python train.py --model="masked image model" --crop_scale_min=0.5 --encoder_layers=8 --norm_pix_loss=true --beta2=0.98 --batch_size=256
Rows from block 5 of the encoder, named by matrix and row number. Rows with one number belong to one neuron. Each number is 128 + 24 x the weight over the matrix's rms, rounded and kept within 0 to 255. All counts start at 0.
# gate: MLP gate (encoder.blocks.5.mlp.gate.weight, 336x128), inputs 0-127
# fc1: MLP up (encoder.blocks.5.mlp.fc1.weight, 336x128), inputs 0-127
# fc2: MLP down (encoder.blocks.5.mlp.fc2.weight, 128x336, transposed), outputs 0-127
gate.165 [112 142 147 137 115 136 166 143 142 139 175 143 157 105 105 147 174 113  91 102 117 181 159 158 120 136 118 126 122 114 124 139 141 124 137 164 104  97 138 114 100  91 157 150 178 125 118 109 144 110 138  83 146 125 119  88 122 128 136 144 160 111 176 146 114 123  98 107  74 131 119 140 100 127 119 135 116 155 121 111 157 127 148 106  92  94 128 139 106 120 133  94 116 154 136 152 163 112 145 138 122 120 109 171 145 152 147 163 119  74 139 144 162 111 135 143 109 117 144 129 124  98 127 112 129 145 152 118]
gate.166 [136 132 148 103 174 129 165 101 149 104 142 130 156 142 148 122 129 108 117 142 152 118 127 127 118 115 159 136 125 118 125  98 149 147 136 121 117 134 133 120 108 160 121 109 138 109 114 105 100 130 111 101 135 129 138 115 135 107 117 172 153 132 123 111 130 148 135 105 136 129 136 114 161 151  84 143 130 141 116  92 131 140 138  70 129 124 110 136  94 137 120 134 133 112 107 123 132 137 121 135 145 143 146 112 165 131 140 141 139  71 135 140  99 142 133 116 135 126 150 106 147 124 148 157 107 132 139  91]
gate.167 [160 104 143 124 154 152 117 157 162 132 147 127 171 148 164 142 158 131 112 119 145  93  91 117 146 159 119 121 130 131 155 118  60 176 135 123  81 128 162  95 102 115  96 159 113 159 137 119 117 150  91 109 151  93  91 129 120 164 101 125 134 161 169 151 106 139  84 162 157 124 142 113 116 143 127 150 156 141 129 152 126  93 106 131 127 112 131 160 118 104 121 133 152 113 134 106 148 141 101 162 114 152 135 112 101 103 136 101 127  79 133 119 110 145 149 174 139 125 156 118  56 101 181 123 106 142 123 128]
gate.168 [ 99 103 150 152 142 140 116 151 148 167 134 110  84 133 128 124 137 164 119 165 156 132 134 117 144 145 174 105 120  95 129 119 154  94 130 103 160 133 149 136 110 113 114 112 111 149 156 154 113 112 126  87 119 124  86 117 111  93 128  86 120 137 133 135 123 132 158 133 128  90 161 136  91 133 133  96 142 160 125 152 137  78 119 133 129 110 126 148 106 150 108 150  92 111 119 139 130 114 162 116  93 137 123 164 128 175 184 167 154 106  94 122 122 112 138 155 122 146  91 120 141 110 129 150 129 160 128 159]
gate.169 [ 91 133  95 185 113 137 149  71 161 105 166 152  82 135 136 110 124  85 126 143 149  86 153 151 110 146 131 112 180  87  83 170 134  71 112 129 109 149 101 144  99 122 134 110  87 164  91 145 160 138 127 133 104 108  79 141 117 104 115 110 134 157  72 106 157 128 149 120 103 137 119 112 122 146 136 139 154 134 156 153 119 109 143 126 133 113 139 104  98 107 152  94  89 112  98 140 116 108 148 130 125 173 114 156 120 106 111 132  98 162 107 129  95 123 138 138 174 145  61 118 143 196 122 126 150 139 115 152]
gate.170 [145 122 122 143 109 134 135 124 114 129 144 117 155 108 130 157  87 124 106 119 120 132 135 152 155 111 132 147  99 112 107 110 150 146 112 135 126 102  93 135 112 112 140 137 161 170 151 117 155 142 146  83  76 141 165 139 160 134 146 143 119 134 135 119 115 189 141 125 160  94 113 156 148 109 118 117  98 118 117 126 107 108 139 115 124 160 145 120 134 140 120 107 133 147 132 123  94 138 120  97  92 113 116 151 148 118 150 123 178 149 119 134  97 159 144 122 165 165 140 110 150 110  97 134 106 136 107 130]
gate.171 [133 141 134 111 132 140 140 128 149 141 147  95 137 189 121 122 161 117 104  70 122 150 159 159  96 123 152 117  96 124 141 100 136 146 151 150 125 156 136 131 130  84 130 158  89  79 133 125 158 145 118  91  97 140 182 133 116 115 125 134 114 136 106 106 155 120  99 133 158 172  95 105  90 154 109 105 137 122 100  93  97 164 167 119 108 146 188 109 113 120  97 120 150 117 122 113 124 128 109 129 140 116 122 145 119 172 131  99  91 110 119 116 136 146 107 100 151  97 101 130 106 106 154 119 115  86 106  96]
gate.172 [123 149 137 126 123 159 125 110 150 152 182 118 101 135 100 117 142 137 148 138 122 120 162 147 144 138  96 131 121 108 113 144 146 155 142 135 110 108 147 130  86 118 133 129 141 116 126 124 143 132 145 128 122 133 106 172 118 157 120 132  98 138 162 114 143 161 128 127 121  96  82 152 144  88 106 126 141 107 150 109 183 169 120  90 150 109 144 138 134 150 152 115 145 103 125 154 108 116 164 164  89 139 128 109  86 118 126 187 121 143 144  90 142 135 170  96 152 120 170 129 122 140 123 125 125 120 171 153]
gate.173 [118 157 131 134 140 129 164 125 103 134 140 125 136 110 119 137 116 156 116 150 132 186 140 186 127 135  81 141 125 115 104 143  78 100 129 101 136 151 119 189  75 103 172 146 146 127 117 147 135 113 151 104 145 130 106 127 160 151 147 136 130 168 180 145 113 116 131 145 103 133 129 109 132 152 167 132  77 109 106 138 193 130  73 141  82  80 162  94 135 154 137  96 111 136 147 100 132 118 114 177 136 154 120 108 101  93 126 151 126 142 122 121 160 122 148 139 156 106 152 125 138 113 106 118 154 169 154 132]
gate.174 [122 114 152 103 153  75  97  97  96 157 166 195 131 159 125 109 152 122 160 103 115 118 141 141 107 167 102 157 156  94  77  69 128 149 143 109 111 151 122 125  97 171 131 128  72 138 119 140 150 141 104 111 107 124  87  81 115 157 115 126 169 180 155 135 115  99 114 134 148 136 120 110 143 145 119 101 158 124 104 118 113 110  86 146 128 122 145 145 154 136 132 110 102  83 114 122 169 106 168 115  96 115 191 101  89  99 129 107 164 153 123 109  94 118  80 148 137 139 171  99 110 142 119 114 128 163 151 154]
gate.175 [120 119 105 149 132 129 175 122 115 141 175 125 128 151 120 145 108 174 142 127 124 106 135 109 128 117 121  71 154  92 152 153 161 131 122 129  86 121 157  93  91 109  82 132 155 117 136 122 151 103 108 108  86  82 114 115 158  97 139 109 125 152  71 121  96  95 138 126 162 129 117 184 143 132 126 109 127  84 147 101 113 161 168 139 123 112 146 147 134 128 114 136 169 101 132 153 159 125  87 168 140 140  98 119 122 127 128 152 172 119 133 106 116 136  77 124 111 143 143 120 129 116 131 127 136 109 149 133]
gate.176 [164 134 109 143 130 111  67  83  93 136 150 170 131 139 152 169 111 178  99 151 157 108 180 139 138 166  88 120 173 115  91 125 130 154 111 136 127  84 111 134  83 138 151 169 122 169 120 105 119 151 156 132 133 132 132 121 103 109 112 137 115 130 122 140 124 150 140 125 110 142 118 131 123 132 129  91 136 130 137  95 125  81 163 144 113 140 143 175 108 104 148 102  90 143  95  80 162  99 181 128 131 103 118 181  97 120 126  86 141 146 141 164 122 122 128 139 134 146 133 104 127 123 152 129 154 162 160 130]
gate.177 [ 72 134 149 125 103 108 117 132 115 125 159 154 110  78  90 126  81  98 112 149 112 159 114 153  95 142 105 158 129 106 112 146 138 132 119 128 128 126 146 142 119 124 129 111 122 157 159 138 108 127 124 128  75 123 162 145 139 120 141 119 122 103 114 117 143  96 123 145 146 104 106 170 116 121 109 114 132  79 136 131 117 113  98 146  95 118 156 117 141 129 152  74 113 141 138 135 178 106 134 133 148 111 138 148 151 146 154 139 134 134 156 111 109 158 145 110 131 109  95 133 133 151 142  88 185 126 114 106]
gate.178 [142 175 133  84 126 165  89 139  89 140 150 141 110 128 159 125 134 179 137 126 141 122  91 125 153 134 118 103 181 133 155 146 134 113 198 115 134 151 106 126 114 150 105 130 152  77 149 181 159 134 127 131 114  58 129 126 139 133 122 157 124  97 114 154 172 127 136 121 130 139 134 113 135 164 127  94 148 132 173 129  88 175 147 121 142 154  95 130 112 158  97 162  94 115 129 155 153 111 158 180  87 139 144 129 142 107 131 141 117  85 152 147  97 152 127 102 154  82 156 134 103 164 153 123 101 187 130 127]
gate.179 [113 116 161 133 117 119  66 105 117 109 145 136 134 144 131 104 140 130 143 144 106 103 148 166 177 121 134 117 150 111  94 112  96 146 122 156 167 131 131 128 124 136 158 152 125 133 116 121 123 162 119 128 133 117 123  97 125 151 148 149 151 113 150 150 187 151 115 139  85 136 108 114  95 149 162  97 126 157 134 106 121 112  96 159 119 112 128 157 113 124 147 149 120  94 140 130 194 159 157 125  84 109 113 139 130 100 128 126 113 100  99 166 130  71 127 165 141 113  92 131 149 128 116 129 132 130 148 118]
gate.180 [ 93 121 204 140 141 141 133 129 109 144 147  74  97 139  85 124  75 164 111 150 159 142 110 125  78 146 106 133 125  94 107 139  70 140 105 100 133 185  97 155  87 184 112 113 106 137 140 152 132 150 147 146 104 168 130 124 156 129 174 148 159 152 168  78  94 125 144 123 123 148 130 149 140 143 132 129 145 124  92 120 142  96  66 130  99  74 106 150 132 148 113  57 116  87 137 130  96  74 128 167 110 112 124  75 149 127  91 111 104 107 159  70 126 149 158 119 106 108 114 128 133 123 161 140 103 103 172 134]
gate.181 [140 147 118 124 133 150 161 102 106 166 149 131 151 141  69 158 171 134 103 131 127 143 111 177 129 116 122 131 150  99  97  94 127 156 168 127 118 101  99 118 110 106 127 101 168 131  88 112 156 159 125 105  87 127 134 145 187 136 150 100 118 145 198 103 143 114  75 101 112 128 127 126 130 119 160 154  96 120 131  96 133  95  93  98 115  99 102 126 154 158 110 145  59  89 147 125 112 126  98 152 172 161 141 113  92 164 115 136 135 103 165 125 131  84 123 132 145 128 117 118  72 151 106 122 100 158  99 117]
gate.182 [120 160 155 119 121 106 108 121 147 147 172 140 109 147 139 169 157 151 161 146 126 110  97 110 186  82 152 144 147 106 153 107 114 131 153 170 126 100 140 129 107 162 162 126 157  88 119 104 130 108 115 140 128 162  86 128  95 122 121 113 117 122 127 117 109 105 154  75 135 171  77 134 114 104 137 132 129 117 137 111 140 200 124 139 151 145 112 146 173 122 157 137 152  89 146 169 109 108 154 171  86  78 175 120 112 134 139 143 159 128 157 134 124 170 127 144 140 113 170 120 164 146  76  91  96  98 124 130]
fc1.165 [ 91 132 153 112 171 127 162 132 128 158 107 110  87 146  75  70 138 160 103  81 184 139 100 119 103 138  97 152 139 141 155  87 116 121 124 156 123 163 131 148 145 157 106 146 152 143 136 130 122 147 148 158 142 123 166 170 134 156 105 106 135 141 111 107  94 161 111 172  91  82 142 129 133 128 105 152 142 159 168 123 123  94 110 169  97  95 154 130 120 145 141 148 121  93 114 135 110 148 141  99 148 142 120 123 104  81 171 127 159 113 131 156  98 143 132 111 124 129 146 116 160 133 160 112 111 152 147 107]
fc1.166 [115 145 109 129 120 135 112 124 125 124 126 129 146 112 128 107  92 129 126 131 125 125 138  97 139  98 141 113  94 122 152 176 119  92 131 133 152 119 135 152 122 105 129 123 176 112 126 115 135 153 141 163 142 119 124 135  85  81 122 172 155 105 132 115 144 170 121 136 107 121 118 130 123 128 155 150 134 139 137 130 132 138 119 126 128 149  95 163 130 116 124 125 121 126 116 101 136 133 133 140 106 145  89 186 109 139 134 142  84 139 127 114 121 113 150 129 105 109  98 124 136 124 142 149 134 134 160 140]
fc1.167 [168 143 124 114 168 128 160 109  90 119 149 145 161  94 107 126 146 155 156 105 163 134 129 103 136 114 137 114 124 130 140 121 127 118 130 156 104 127 145 123 129 110 139 131 150 165 119  99 129 126 133 143 169 128 169 106 146 136 123 142 111 122 163 115  85 125 129  95  68 146 177 171 120 100 147 114 130 116 113 131 157 111 152 159  95 122 132 138 106 109 124 131  91 183 146 157 138 146  76 157 162 146  71 157 155 126 128 131 112 147 116 182 138  96 144 135 126  97  99 119 100 116 125 160 146 122 109  76]
fc1.168 [131 136 147 101 106  78 145 132 155 123 137 172 103 149 155 115 108 159 173 100 135 112 119 133 114 131  90 159 167 141 124  67  89 114 132 158 109 137 136 124 153 139 163 113 164 128 116 104 141 160 115 153 145 118 167 147 126 125 152 116 170 173 131 162 146 115  90 183 160 170  96 107 185 113 127 124 131 175 126 158 143 133 145 125  91 152  96  71 134 110 117 144 128 150 138 147 161 146 140 113 104  98 137 120 170 127  97 118  85 127 209 144 153 142 123 143 133 120 128 140 134 135 176 103 129 107 130  78]
fc1.169 [135 146 133  82 138 101 133 147 154 113 124 121 123  95 140 123  68 145 167 138  91 164 133 148 107 102 141 145 107 136 182 142 122 146 142 148 119  99 111 183 164 129 175 156 145 157 141 130 103  87  88 133 103 106 137 142  94  89 164 137 102  80 114 129 123 123 114  97 141 136 131 112 130  95 192 134 163 132 154 135 163 196 103 104 103 128 153 140 113 110 126  86 147  99 206 121 121 118 170  77 132 127 121 136 129  89 124  79 171 158  99 170  90 159 114 138 108 109 127 144 144 141  85 131 133 201 153  96]
fc1.170 [158 126 140  99  95 132 131 114 149 138 138 133  77 144 135 126 164  94 127 146  95 121 122 122 116 137 113 122 141 118 127 156 118 121 138 137 120 131 133 140 128  99 110  96 168 118 102 133 127  96  95 107 116 140  96  97 137 166 115 109 200 160 119 121 121  95 122 146 109 103 125 119 120 124 118 139 103 127 127 184 124 135  85 132 133  82 192 128 141 114 128 137 135 106 108 145 118 144 127 145 154 119 142 146 147 190 114 161 122 137 143 101 124 138 125 108 103 101 138 122 125 153 134 106 139 126  73 113]
fc1.171 [159 136 123  91 128 169 133 139 144 121 146 112 113 154 138  86 148 101  89 135 164 158 133 121  97 133 147 109 119 134 146  91 133 100 119 126 118 152 131 153 108 102 173 149  87 116 127 141 136 103 130 116 130  67 185 157 162 131 143 142 115 117 146 154 117 153 152 100 146 114  88 124 116 112 113  77 116 140 114  95 125 160 121 117  83 148 115 126 102 113 142 142 159 137 173 135 117 118 126  96 154  98 137 137 108 121 157 135 140 154 134  80 157 156 100 124 141 143  99 132 163 119 193 154 146 147 108 108]
fc1.172 [101 152 137 128 145 115 115 123 107 127 140 144 149 117 125 140 107 120 123 107 135 113 109 104 143 146 136  79 133 144 104 135 147 136 145 136 139 126 103 137 130 117 127 154 148 100 122 147 123 123 132 116 136 148 156 141  98  95 159 117 103 118 172 161  92 118 177 136 146  73  98 123 138 147 107 130 109 120  77 106 132 161 140 147 110 103 114 107 113 109 150 100 118 110 132 117 133 130 146 145 109 134 185 100 132 134 117 125 163 128  87 130 118 123  94 128 136 116  94 129 131  96 170  89 112 145 138 118]
fc1.173 [152 126 131 115 103 102 108 137 136 105 131 162 124 125 103  92 137 120 152 133 143 112 123 111 148 136 138  99 149 163 128 126 124 152 146 173  84 119 135  66 145 123  92 122  80 156 128 118 112 101  96 129 120  67 143 166 159 173 101 105 121 148 136 112 129 158 130  98 117 127 124 134 154 103  83  98 127 125 158  99 107 118 117 151 160 147 104  91  88 126 142 189 112 120 179 185 127 156 132 111 139  78 121 154 154 145 126 105 132 121 132 133 111 108  72  85  97 151 129 131 127 146 127 156  95 160  73 124]
fc1.174 [174 121 155 112 197  79 145 151 173 127 114 111 122  98 102 141  79 114 136 143 135 145 134 123 155 111 129 147 162 107 102 152 143 140 140 178 195  96 124 170 162  69 149 168 150  66 103 122 114 146 127 109 124 115 148 143 147 133 165 121 102 136 124 126 119  75 105 117  99 142 106 125 143  80 154 133 183 155  52 117 152 162 121 121 117 149 130 144 104 138  56 146  91 111 179  98 133  94 131  67  92 172 127 153 144 150 127 131 148 151 103 158 140  69 162 102 107 152 125 165 151 111 114 147 100 167 128 104]
fc1.175 [115 135 114 140 127 140 176 154 172 133 107 143 123 120  96 189 124 160 124 123 105  96 138 129 115 147  99 113 139 139 151 164 132 102 139 121 101 135 104  85 147  84  97  94 140 111 140  89 121 138 128 116 102 149 115 132 128 135 140 146 127 157 114 142 112 111 145 164 136 139 121 141 143 122 116 118  95 105 143  99 146 144 150 107 127 108 145 136 124 133 135 138 132  98 127 120 141 135  96 143 128 142 137 123 126 131 127 148 192 128 145 100 146 159  79 114 100 147 149 151 122 106  90 121 140 146  99 123]
fc1.176 [123 122 103 140 153 152 133 136 143 143 126 142  74 168 189 116 189  98 109 199 160 106 142  85  91 177 102 196 139 142  91 148 115 125 142  99  97 125 137 116 133 140 136 121  99 124 103 127 129 131 107 128 173 139 105 102 122 170  85 115 169 135 106 117  78  88 137 148  96  95 123 100 116 125 117 158 111 152 119 136 111 130 104 177  97 131 118 137 124 103 137 137 131 134 126 128 133 156 117 170 144 133 186  95 139 170 103 129 102 136 146  73 129  67  92 149 128  99 165 119  87 132 200 121 160 117 126 132]
fc1.177 [149 128 130 141 156  98 104 107 135 153 133 136  80 133 110 125 146 136  91 152 136 130 146 100 143 146 125 162 144 115 135  92 135 131 122 158 129 144 160 145 132 145 112 124  95 134 130 122 118 126 112 118 105 131 130  85 129  96  78 108 171 136 133  84 154 103 111  97 139 101 122 152 108 148 114 170 153 136 125 169 142 117 157 129 100 107 108 141  63 124  89 133 123 138 105 135  87 124 118 109 142 153 134 152 120  82 126 129 151 112 123  97 169 127 167 109 164 130  98 113  97 149 107 144 163 141 109 160]
fc1.178 [145 109  78 116 154 108 141 122 105 120 129  98 133 107 148 149 159 160 130 154 133 142 148 101 164 127 126 129 117 127 104 114 166 121 105 108 138 113 137 135 140 126 148 103 104 152 114 154 116 165 106 169 117 111  47 151 137 109  91 133  85 125 118  81 155 125 103  80 104 161 122 133 135 119 123 145 106 141 129 106 137 118 158  84 155 152 174 147 104  95 114 124 155 158 125  88  95  91  93 111 162 144 173  76 114 135 124 125  93 166 163 130 102 118 141 118 155 151 116 115 101 130 119 149 130 110 106 111]
fc1.179 [139 164 150 125 130 117 175  89 111 162 135 158 146  91 115 166  68 181 120 130 142 110 137 170 152 133 105 110 132 128 140  88 121  93 145 153 117 100 113 119 115 115 132  72  62 132 101 123 148 112  98 106 109 144 135 130  91 119 134 146 103  87 114 118 147 166  98 135 154 146 138 118 100 130 161 110 112 111 125 141 164 153 155 146 128  49 117 155 115 111 145 133 118 105 120 104 124 127  97 108 114 148 104 142  85 120 120 121 141 141 121 109 130 133 151 123 109 126 123 128 107  77  92 121 175 119 112 169]
fc1.180 [145 105 144 130  85 132 117 126 118 144 116 140  96 132  68 129  94  82 135 126 142 148 129 108 146 151 160  74 133 120 107 155 125  96 120 194  38 133 124 135 147 105 127 116  80 136 119 162 159 113  95 116 116 170 134 123 138 184 158 125  93 152 120 106 126 115 168 144 154 133 129 184 142  95 157 166 142 107 134 109 112 119 109 143 123 153 132 131 129 119 122 150 125  96 146 138 145 159  74  70 150 114 158 154  87 133 108 116 157 162 108  88 181 134 102 104 158 119 106 172  59 157 154 166 153 159  69 128]
fc1.181 [113 145 119  82 145 132 132 126 107 124 137 123 147 172 129 198 128 101 134 112  66  55 126 138 141 143  92 161 124 135 152 125 114 166 147 119 139 133 125 103 113 165 141 141 138 130 112 117 153 139 132 127  87 132 159  74 126  68 132 173 113 108 104 161 134 148 131 147 168 127 116 114  96 128 137 142 133 132 126 112 134 144 112 127 110 141 112  98 166 139 120 110 125  60 124 109 163  96 112 136 117 105 162 140  88  85 144 106 167 159 176 124 124  98 128 109 142 131  95 149 116 160  74 133 150 144 130 133]
fc1.182 [150 143 146 132 134 102 129 142  81 145 145 137  79 137 164 155 144 188 131 145 158  98 111 164 177 103 104 148 134 127 136 125 114 148 115 171 102  84 106 160 113 114 126  98  93 144  84  94 147 122 137  88 118 142 115 163 124  97 145 167 143 126 163  68  83 177 162  98  99 124 123 154 117 161 121 130 106  83 149 127 127 144  95 156  95 173 122 146 153 117 135 114 147 148 163 109 102 154 162 155 110 100 158 178 134 146 125 105 154 124 178 136 126 128 124 104 151 131 183 147 169 113  80 112 117  95 126 127]
fc2.165 [115 130 130 113 152 145 149 115 132  87 162 140 133 110 126 184  94 130 102 108 149 110 137 142 169 153 121 141  69  98 166 156 146  86 101 131 106 101 133 120 105  94 145 166 127 125  92  64 150  96 151 119 124 176 104 165 132 140  85 180  81 126 125 151  97 139 132 166 114 132 130 102 168 105 134 152 129  70 126 117 161 130 134 110  90 116 107  99 107 100 156 124 128 133 107 113 149 130 137 156 117 136 165 114 121 123 134 153 127 124  78 126 161 148 104 119 130 131 146 125 127 121 134 141 121 164 121 140]
fc2.166 [149 135 137 122 110  99 163 122 104 127 142 128 133 126 143 124 107 156 138 122 105 133 155 118 123 135 127 160 114 101 150 141 121 134 113 110 174 102 137 147 122 193 134 135 120 116 119 139 113 131 147 116 140 138 139  89 102 116 121 128 115  90 127 148 150 132 114 128 134 105 112  88 123 131 147 120 165 140 112 146 109 121 126 114 138 123 133 154 148 111 144 139 137 163  88 105 121 147 134 127 141 159 138 137 131  95 150 141 116 129 144 132 136 141  96 134 136 135 119 148 129 154 130 145 152 124 158 107]
fc2.167 [143 162 106 121 117  98 135  64 128 125 105 141  90 139 168 158 182 113 125 149 128 119 107 112 153 110 115 106 145 158 115 148 108 137 105 119 121 117 145 144 147  93 175 130 106 158  94 127 107 118 108 130  99 162 137 125 135 113 152 155 159  86 147 107 112 155 158 110 113 109 116 119 119 132 116 110  91 125 139 104 126 155 101 113 115 136 122 134 176 127 114 116 154 149 158 130 133 183 157 155 139 104 128 136 120 153  91 141 122 142 130  86  94  92 108 131 142 106 154 130 139 135 141 126 141 118 145 152]
fc2.168 [ 97 131 130  61 143  91 174 148 113  85 184 140 101 129  74 136 129 191  83 113  89 111 105 121 135 128 115 168  60 110 127 106 120 202 136 170 105 128 125 125 143 156 118 121 165 125 156 179 113 159 122 172  94 144 133 110 123  98  90 123 116 184 134 187 122 139 115  88 136 113 121 136 133 143 155 114 119 135 142 126 177 123 113 147 137 137  94 144 129 135 108 149 135 121 150 137 135 134 118 152 100 106 147 109 154 117 114 110 126 100 138 120 136 131 127 135 136 113  68 142 138 135 171 129 113 122  91 106]
fc2.169 [155 121 132 110 166 152 107 134  89 111 122  99 107 128 114 138 133 150 128 122 114 131 160 148 116  91 143 142  95 140 140 110 135 121 112 101 102  84 106 115 112 124  74 128 126  90  71 131 167 158 142 136 179 148 128 120 153 102  80  78 129 178 117 119  59  94  97 115 112 113 109 122 111  87  53 115 120  94 123 101 178 119 127 134  86 104  82 102 130 140 108 107 100 135 121 125 125 141 164 152 167  94 138 116 118 106 115 166 140  91 141 104 168 120 141 158  66 165 142 116  93 108 151 125  96 138 119 147]
fc2.170 [108 138 130 123  95 117  95 178 122 151 147 129 115 137 111 145  91 122 124 135 119 135  96 150 155 106 149 116 123 132 120 105 159 136  91 157 138 109 156 150 120 105 125 132 165 136 125 116 158 143 111 124 100 129 124 126 135 141  94 140 130 150 117 154 104 160 153  97 147 107 129 135 120 125 129 131  93 101 110 112 155 122 115 132 142  86 143 110  93 147 123  96 130 106 137 155 169 110 139 104 127  66 125 134 118 152 131 116 155 116 122 110 108 175 169  71 120 159 160 108 126 106 118 108 100 138  96 113]
fc2.171 [131 149 153 124 114 137 100 136 102 107 148 124  91  81 112 145  83 107  78 151 134 173 126 117  95  96 125 152 134 156 139  75 152 146 142 144 142 152 145 108 130 111 131 105 128 117 150 147 128 156 131 126 103  61 101 141 136 158 105 124 108 184 161 169 118 152 126 108 121 159 114 124 132 135  88 145 116 136 131 119 133 153 115 168 144  88 210 133 127 131 120 116 125 111 127 119 151 179 104 109  96 154  97 122 129 189 118 136 157 149 115  81 123 147 149 133 111 122 109 139 156 110 179 139 112 119 150 154]
fc2.172 [ 73 119 151 113 129 117 163 118  79 136 102 164 103  86 109  88 125 128 129 132 127 160 101 155 132 122 152 122 140 140 128 132 149 168 128 165 116 148 149 134 107 141  96 135 121 128 137 154 133 141 109 115  86  97 147 166 106 123 124 118 120  85 147 149  90 139 149  92 139 108 146 114 130 123 139  82  98 128  87  93 101 120 119 166 110 139 108 120 128 113 107 118 121  88 143 123 135 101 131 152  86 126 122  93 119 136  79  93 114 136 116 112 108 119  84 114 142 121  94 127 140  82 166 136  85 121 151 130]
fc2.173 [129 124 168 107 111  96 154 100 132 125 141 138 120 147 135 141 132  99 161 135 113 126 137 120 151 146 158 100  99 102 108 134  93  95 117 105 131 136  62 142 115 161  77 113 123 126 113 103  87 132 108  74 128 120 178 119  97 128 115 134  92 130 158 123 111  80 185 128 117 129 149 120 158 141 133 167 113 138 108 158 113 113 103 160  86 104 180 131 143 114 139 132 134 113  93 148 112 144 112 116 117 161 148 156 123 147 117 122 111  97  88 128 125 148 121  96 106  98 139 123 134 132 172 159 126 145  94 123]
fc2.174 [110 151 142 125  74 143 134 132 118 127 151 124 114 131 117 107 190 148 112 165 118 108  75  63 136 120 135 118 140 159 142 112 125 118 152 159 136 152 144 126 141 166 209 125 147 165 165 105  89 102 101 155 109 170 100 134 135 143 144 116 132  87 117 109 139 142 163 105 136 136 145 121 109 106 152 191 101 108 124 152 146 147 116  94 154 126 126 161 152 124 160 121 163 138 150 203 150 194 127 156 157  99 101 120 133 191 128 109 137 131 175  97 108 177  91  95 138 107 145  83 163 158 130 103 123 115 121 131]
fc2.175 [131 111 135 108 171 111 117 175 145  97  52 137 157 112 144 146 150 106 130 132  91 166 136 106  97 146  89 132 128 186 121 158 121  96 124 138 125  91 111  99 156 132 119 147 125 120 126 121  94 143 181 129  84 156 145 110 122 179 132 123 149 177 135 131  97 100 135 143 132 127 130 116 119 110 173 143 118  89 133 135 172 122 145 116 104 126 131 139 126 131 148 156 117 163 128 117 128 133 143 160 146 135 183 106 199 151 142 106 141 145 134 174 136 166 136  92 128 125 140 143 112 147 113 151 123 155  94 112]
fc2.176 [151 146 157 116 124  93 117 137 144 158 142 119 114  97 114 169 113 173 133 170 145 154 116 104 127  95 120 105 118 144 149 138 171 158  98 129 149 112 176 164 141 102 128 105 139 130  93  99 139 100 123 118 125 146 171 134 140 136 138 164  70 112 103  85 104 129 141 130 190 116 134 139 141  95 156 148 152 135 106 108 165 181 129 102 129  70 114 167 109 123  79 110 121 151 176 122  96 100 150 108 114 128 123 111 107 123 125 137 144  99 149 154  82 181 165  84 129 118 116 131 167 142  77 119 157 136 117 128]
fc2.177 [ 91 132 111 135 119  95 110 115 162 154 129 130  67 171  96  98 127 149  97 105 181 120 148 132 175 141 128 144 139  92 157 119 125 120 115 141 115 120 122 152 126 125 119 107 139 102 109 144 143 120 102 131 144 155 144 113 101 119  89 127 120 202 118 120 127 115 113 113 141  92 129  87 112 167 131 154 144 162 160 172 106 144 126 146 142 120 136  92 154 136 164 126 121 107 119 107 153  93 163 133 116 128 154 117 146 126 158 123 164 149 107 141 114 131 123  94 164 125  96 133 132 130  98 127 142 148  97 122]
fc2.178 [125 102 158 128 159 133 113 136 152 111 104 137 137 113 130 114  99  85 120 115 164 144 127 110 136 150 150 164 129 165 141 109 146 100  80 153 121 142 146 123 148 102 148 182 133 156 129  89 139  98 160 122 148 106 109 119 108 151 136 132 133 144  73 117 110 160 108 106  96 156 129 104 169 105  99 139 116 118 114 112 137 142 192 154 134 131 135 142  93  76 121 112 153 137 107  85 200 120 125 112 147 116 103 131 140 131 132 120 144 151 178 138 106 133 134 162 100 132 138 131 158 119 137 106 159 109 137 155]
fc2.179 [135 110  96 111 147 152 164 163 140 109 127 150 144 118 108 135 175 107 173  83 122 120 152 118 137 135 168 159  90  90 152 135 157 109 145 104 113 160 115 126 116 119 101 145 142 130 122 128 142 139 128 126 150 116 134 116 122  97 142 124 157 131 128 114 151 139 152 137 103 123  89 152 167 118  83 105  91 141 128  80 125  87 114 110 143 177 159  91 140 108  94 117 122 171  82  76 134 102 127 110 130 121 136 108 123 116 148 130 121 152 106  85 159 122 130 171 109 134  98 129  97 134 130 120 108 131 118 133]
fc2.180 [102 132 164 131 105  92 136 112  84 139 126  75 102 178  99 123 156 142 134 100 127 165 143 119 175 149 110 157 142 102 106  90 143  75 128 135 158 118 129 154 123 153 127 147 125 137 157 115 136 125  95 115 200 163 135 107  85 131 124  90  67 126 128  65 136 124 112 166 145 115 136  87  91 176 141 108 146 103 126 138 104 111 176 160 162 209 169 100 151 141 102 123 127 113 131 118 116  99 113 143 121 149  71 185 116 114 126 184 110  88 160  75 144 115 148 115 155 113 122 153 100 125 116 120 109  97 152 118]
fc2.181 [124 135 155  97 135 129 115 152 114  78 110 147 122 105 155 113  97 126  87 173 167 135 152  69 125 137 136 122 130 128 132  93 147 110 142 159 101 144 159 119 125 146 151 167 149 131 181 130 131 121 145 108 160 127 102  99  78 119 150 131 164 138  70 121  96 181 113 111 147 112 136 184 131 117 141 168 133 137 124 152 120 129 183 144 186  85 115 153 157 101 139 143 119 150 139 107 148  95 109 137 112 119 102 167 135 141 156 130 164 163 107 150 102 147 111 152 138 130  92 110 146 123 153 114 132 120 184 164]
fc2.182 [126 151 128 144 149 113 119 132 203  85 105 143 137 117 102 114 123 121 116  90 116 122 119  86  97  96  94 166 153 146 136 124 105 126 129 139  87 135 135 142 140 103 169 195 152 118 104  98 115 110 110 138 170 131 133  84 118 152 128  86 136 119 122 126 146 161  88  98 105 140 107 135 108 129 150 159 121 131 155  81 143 158 144 158 182 123 122 141 166 115 150 129 142 129 162 171 156 108 130 177 159 122 109 128 120 143 122 122 133 121 195  97 155 149 134 157 109  72 151 105 123 129 155  98 140 100 127  89]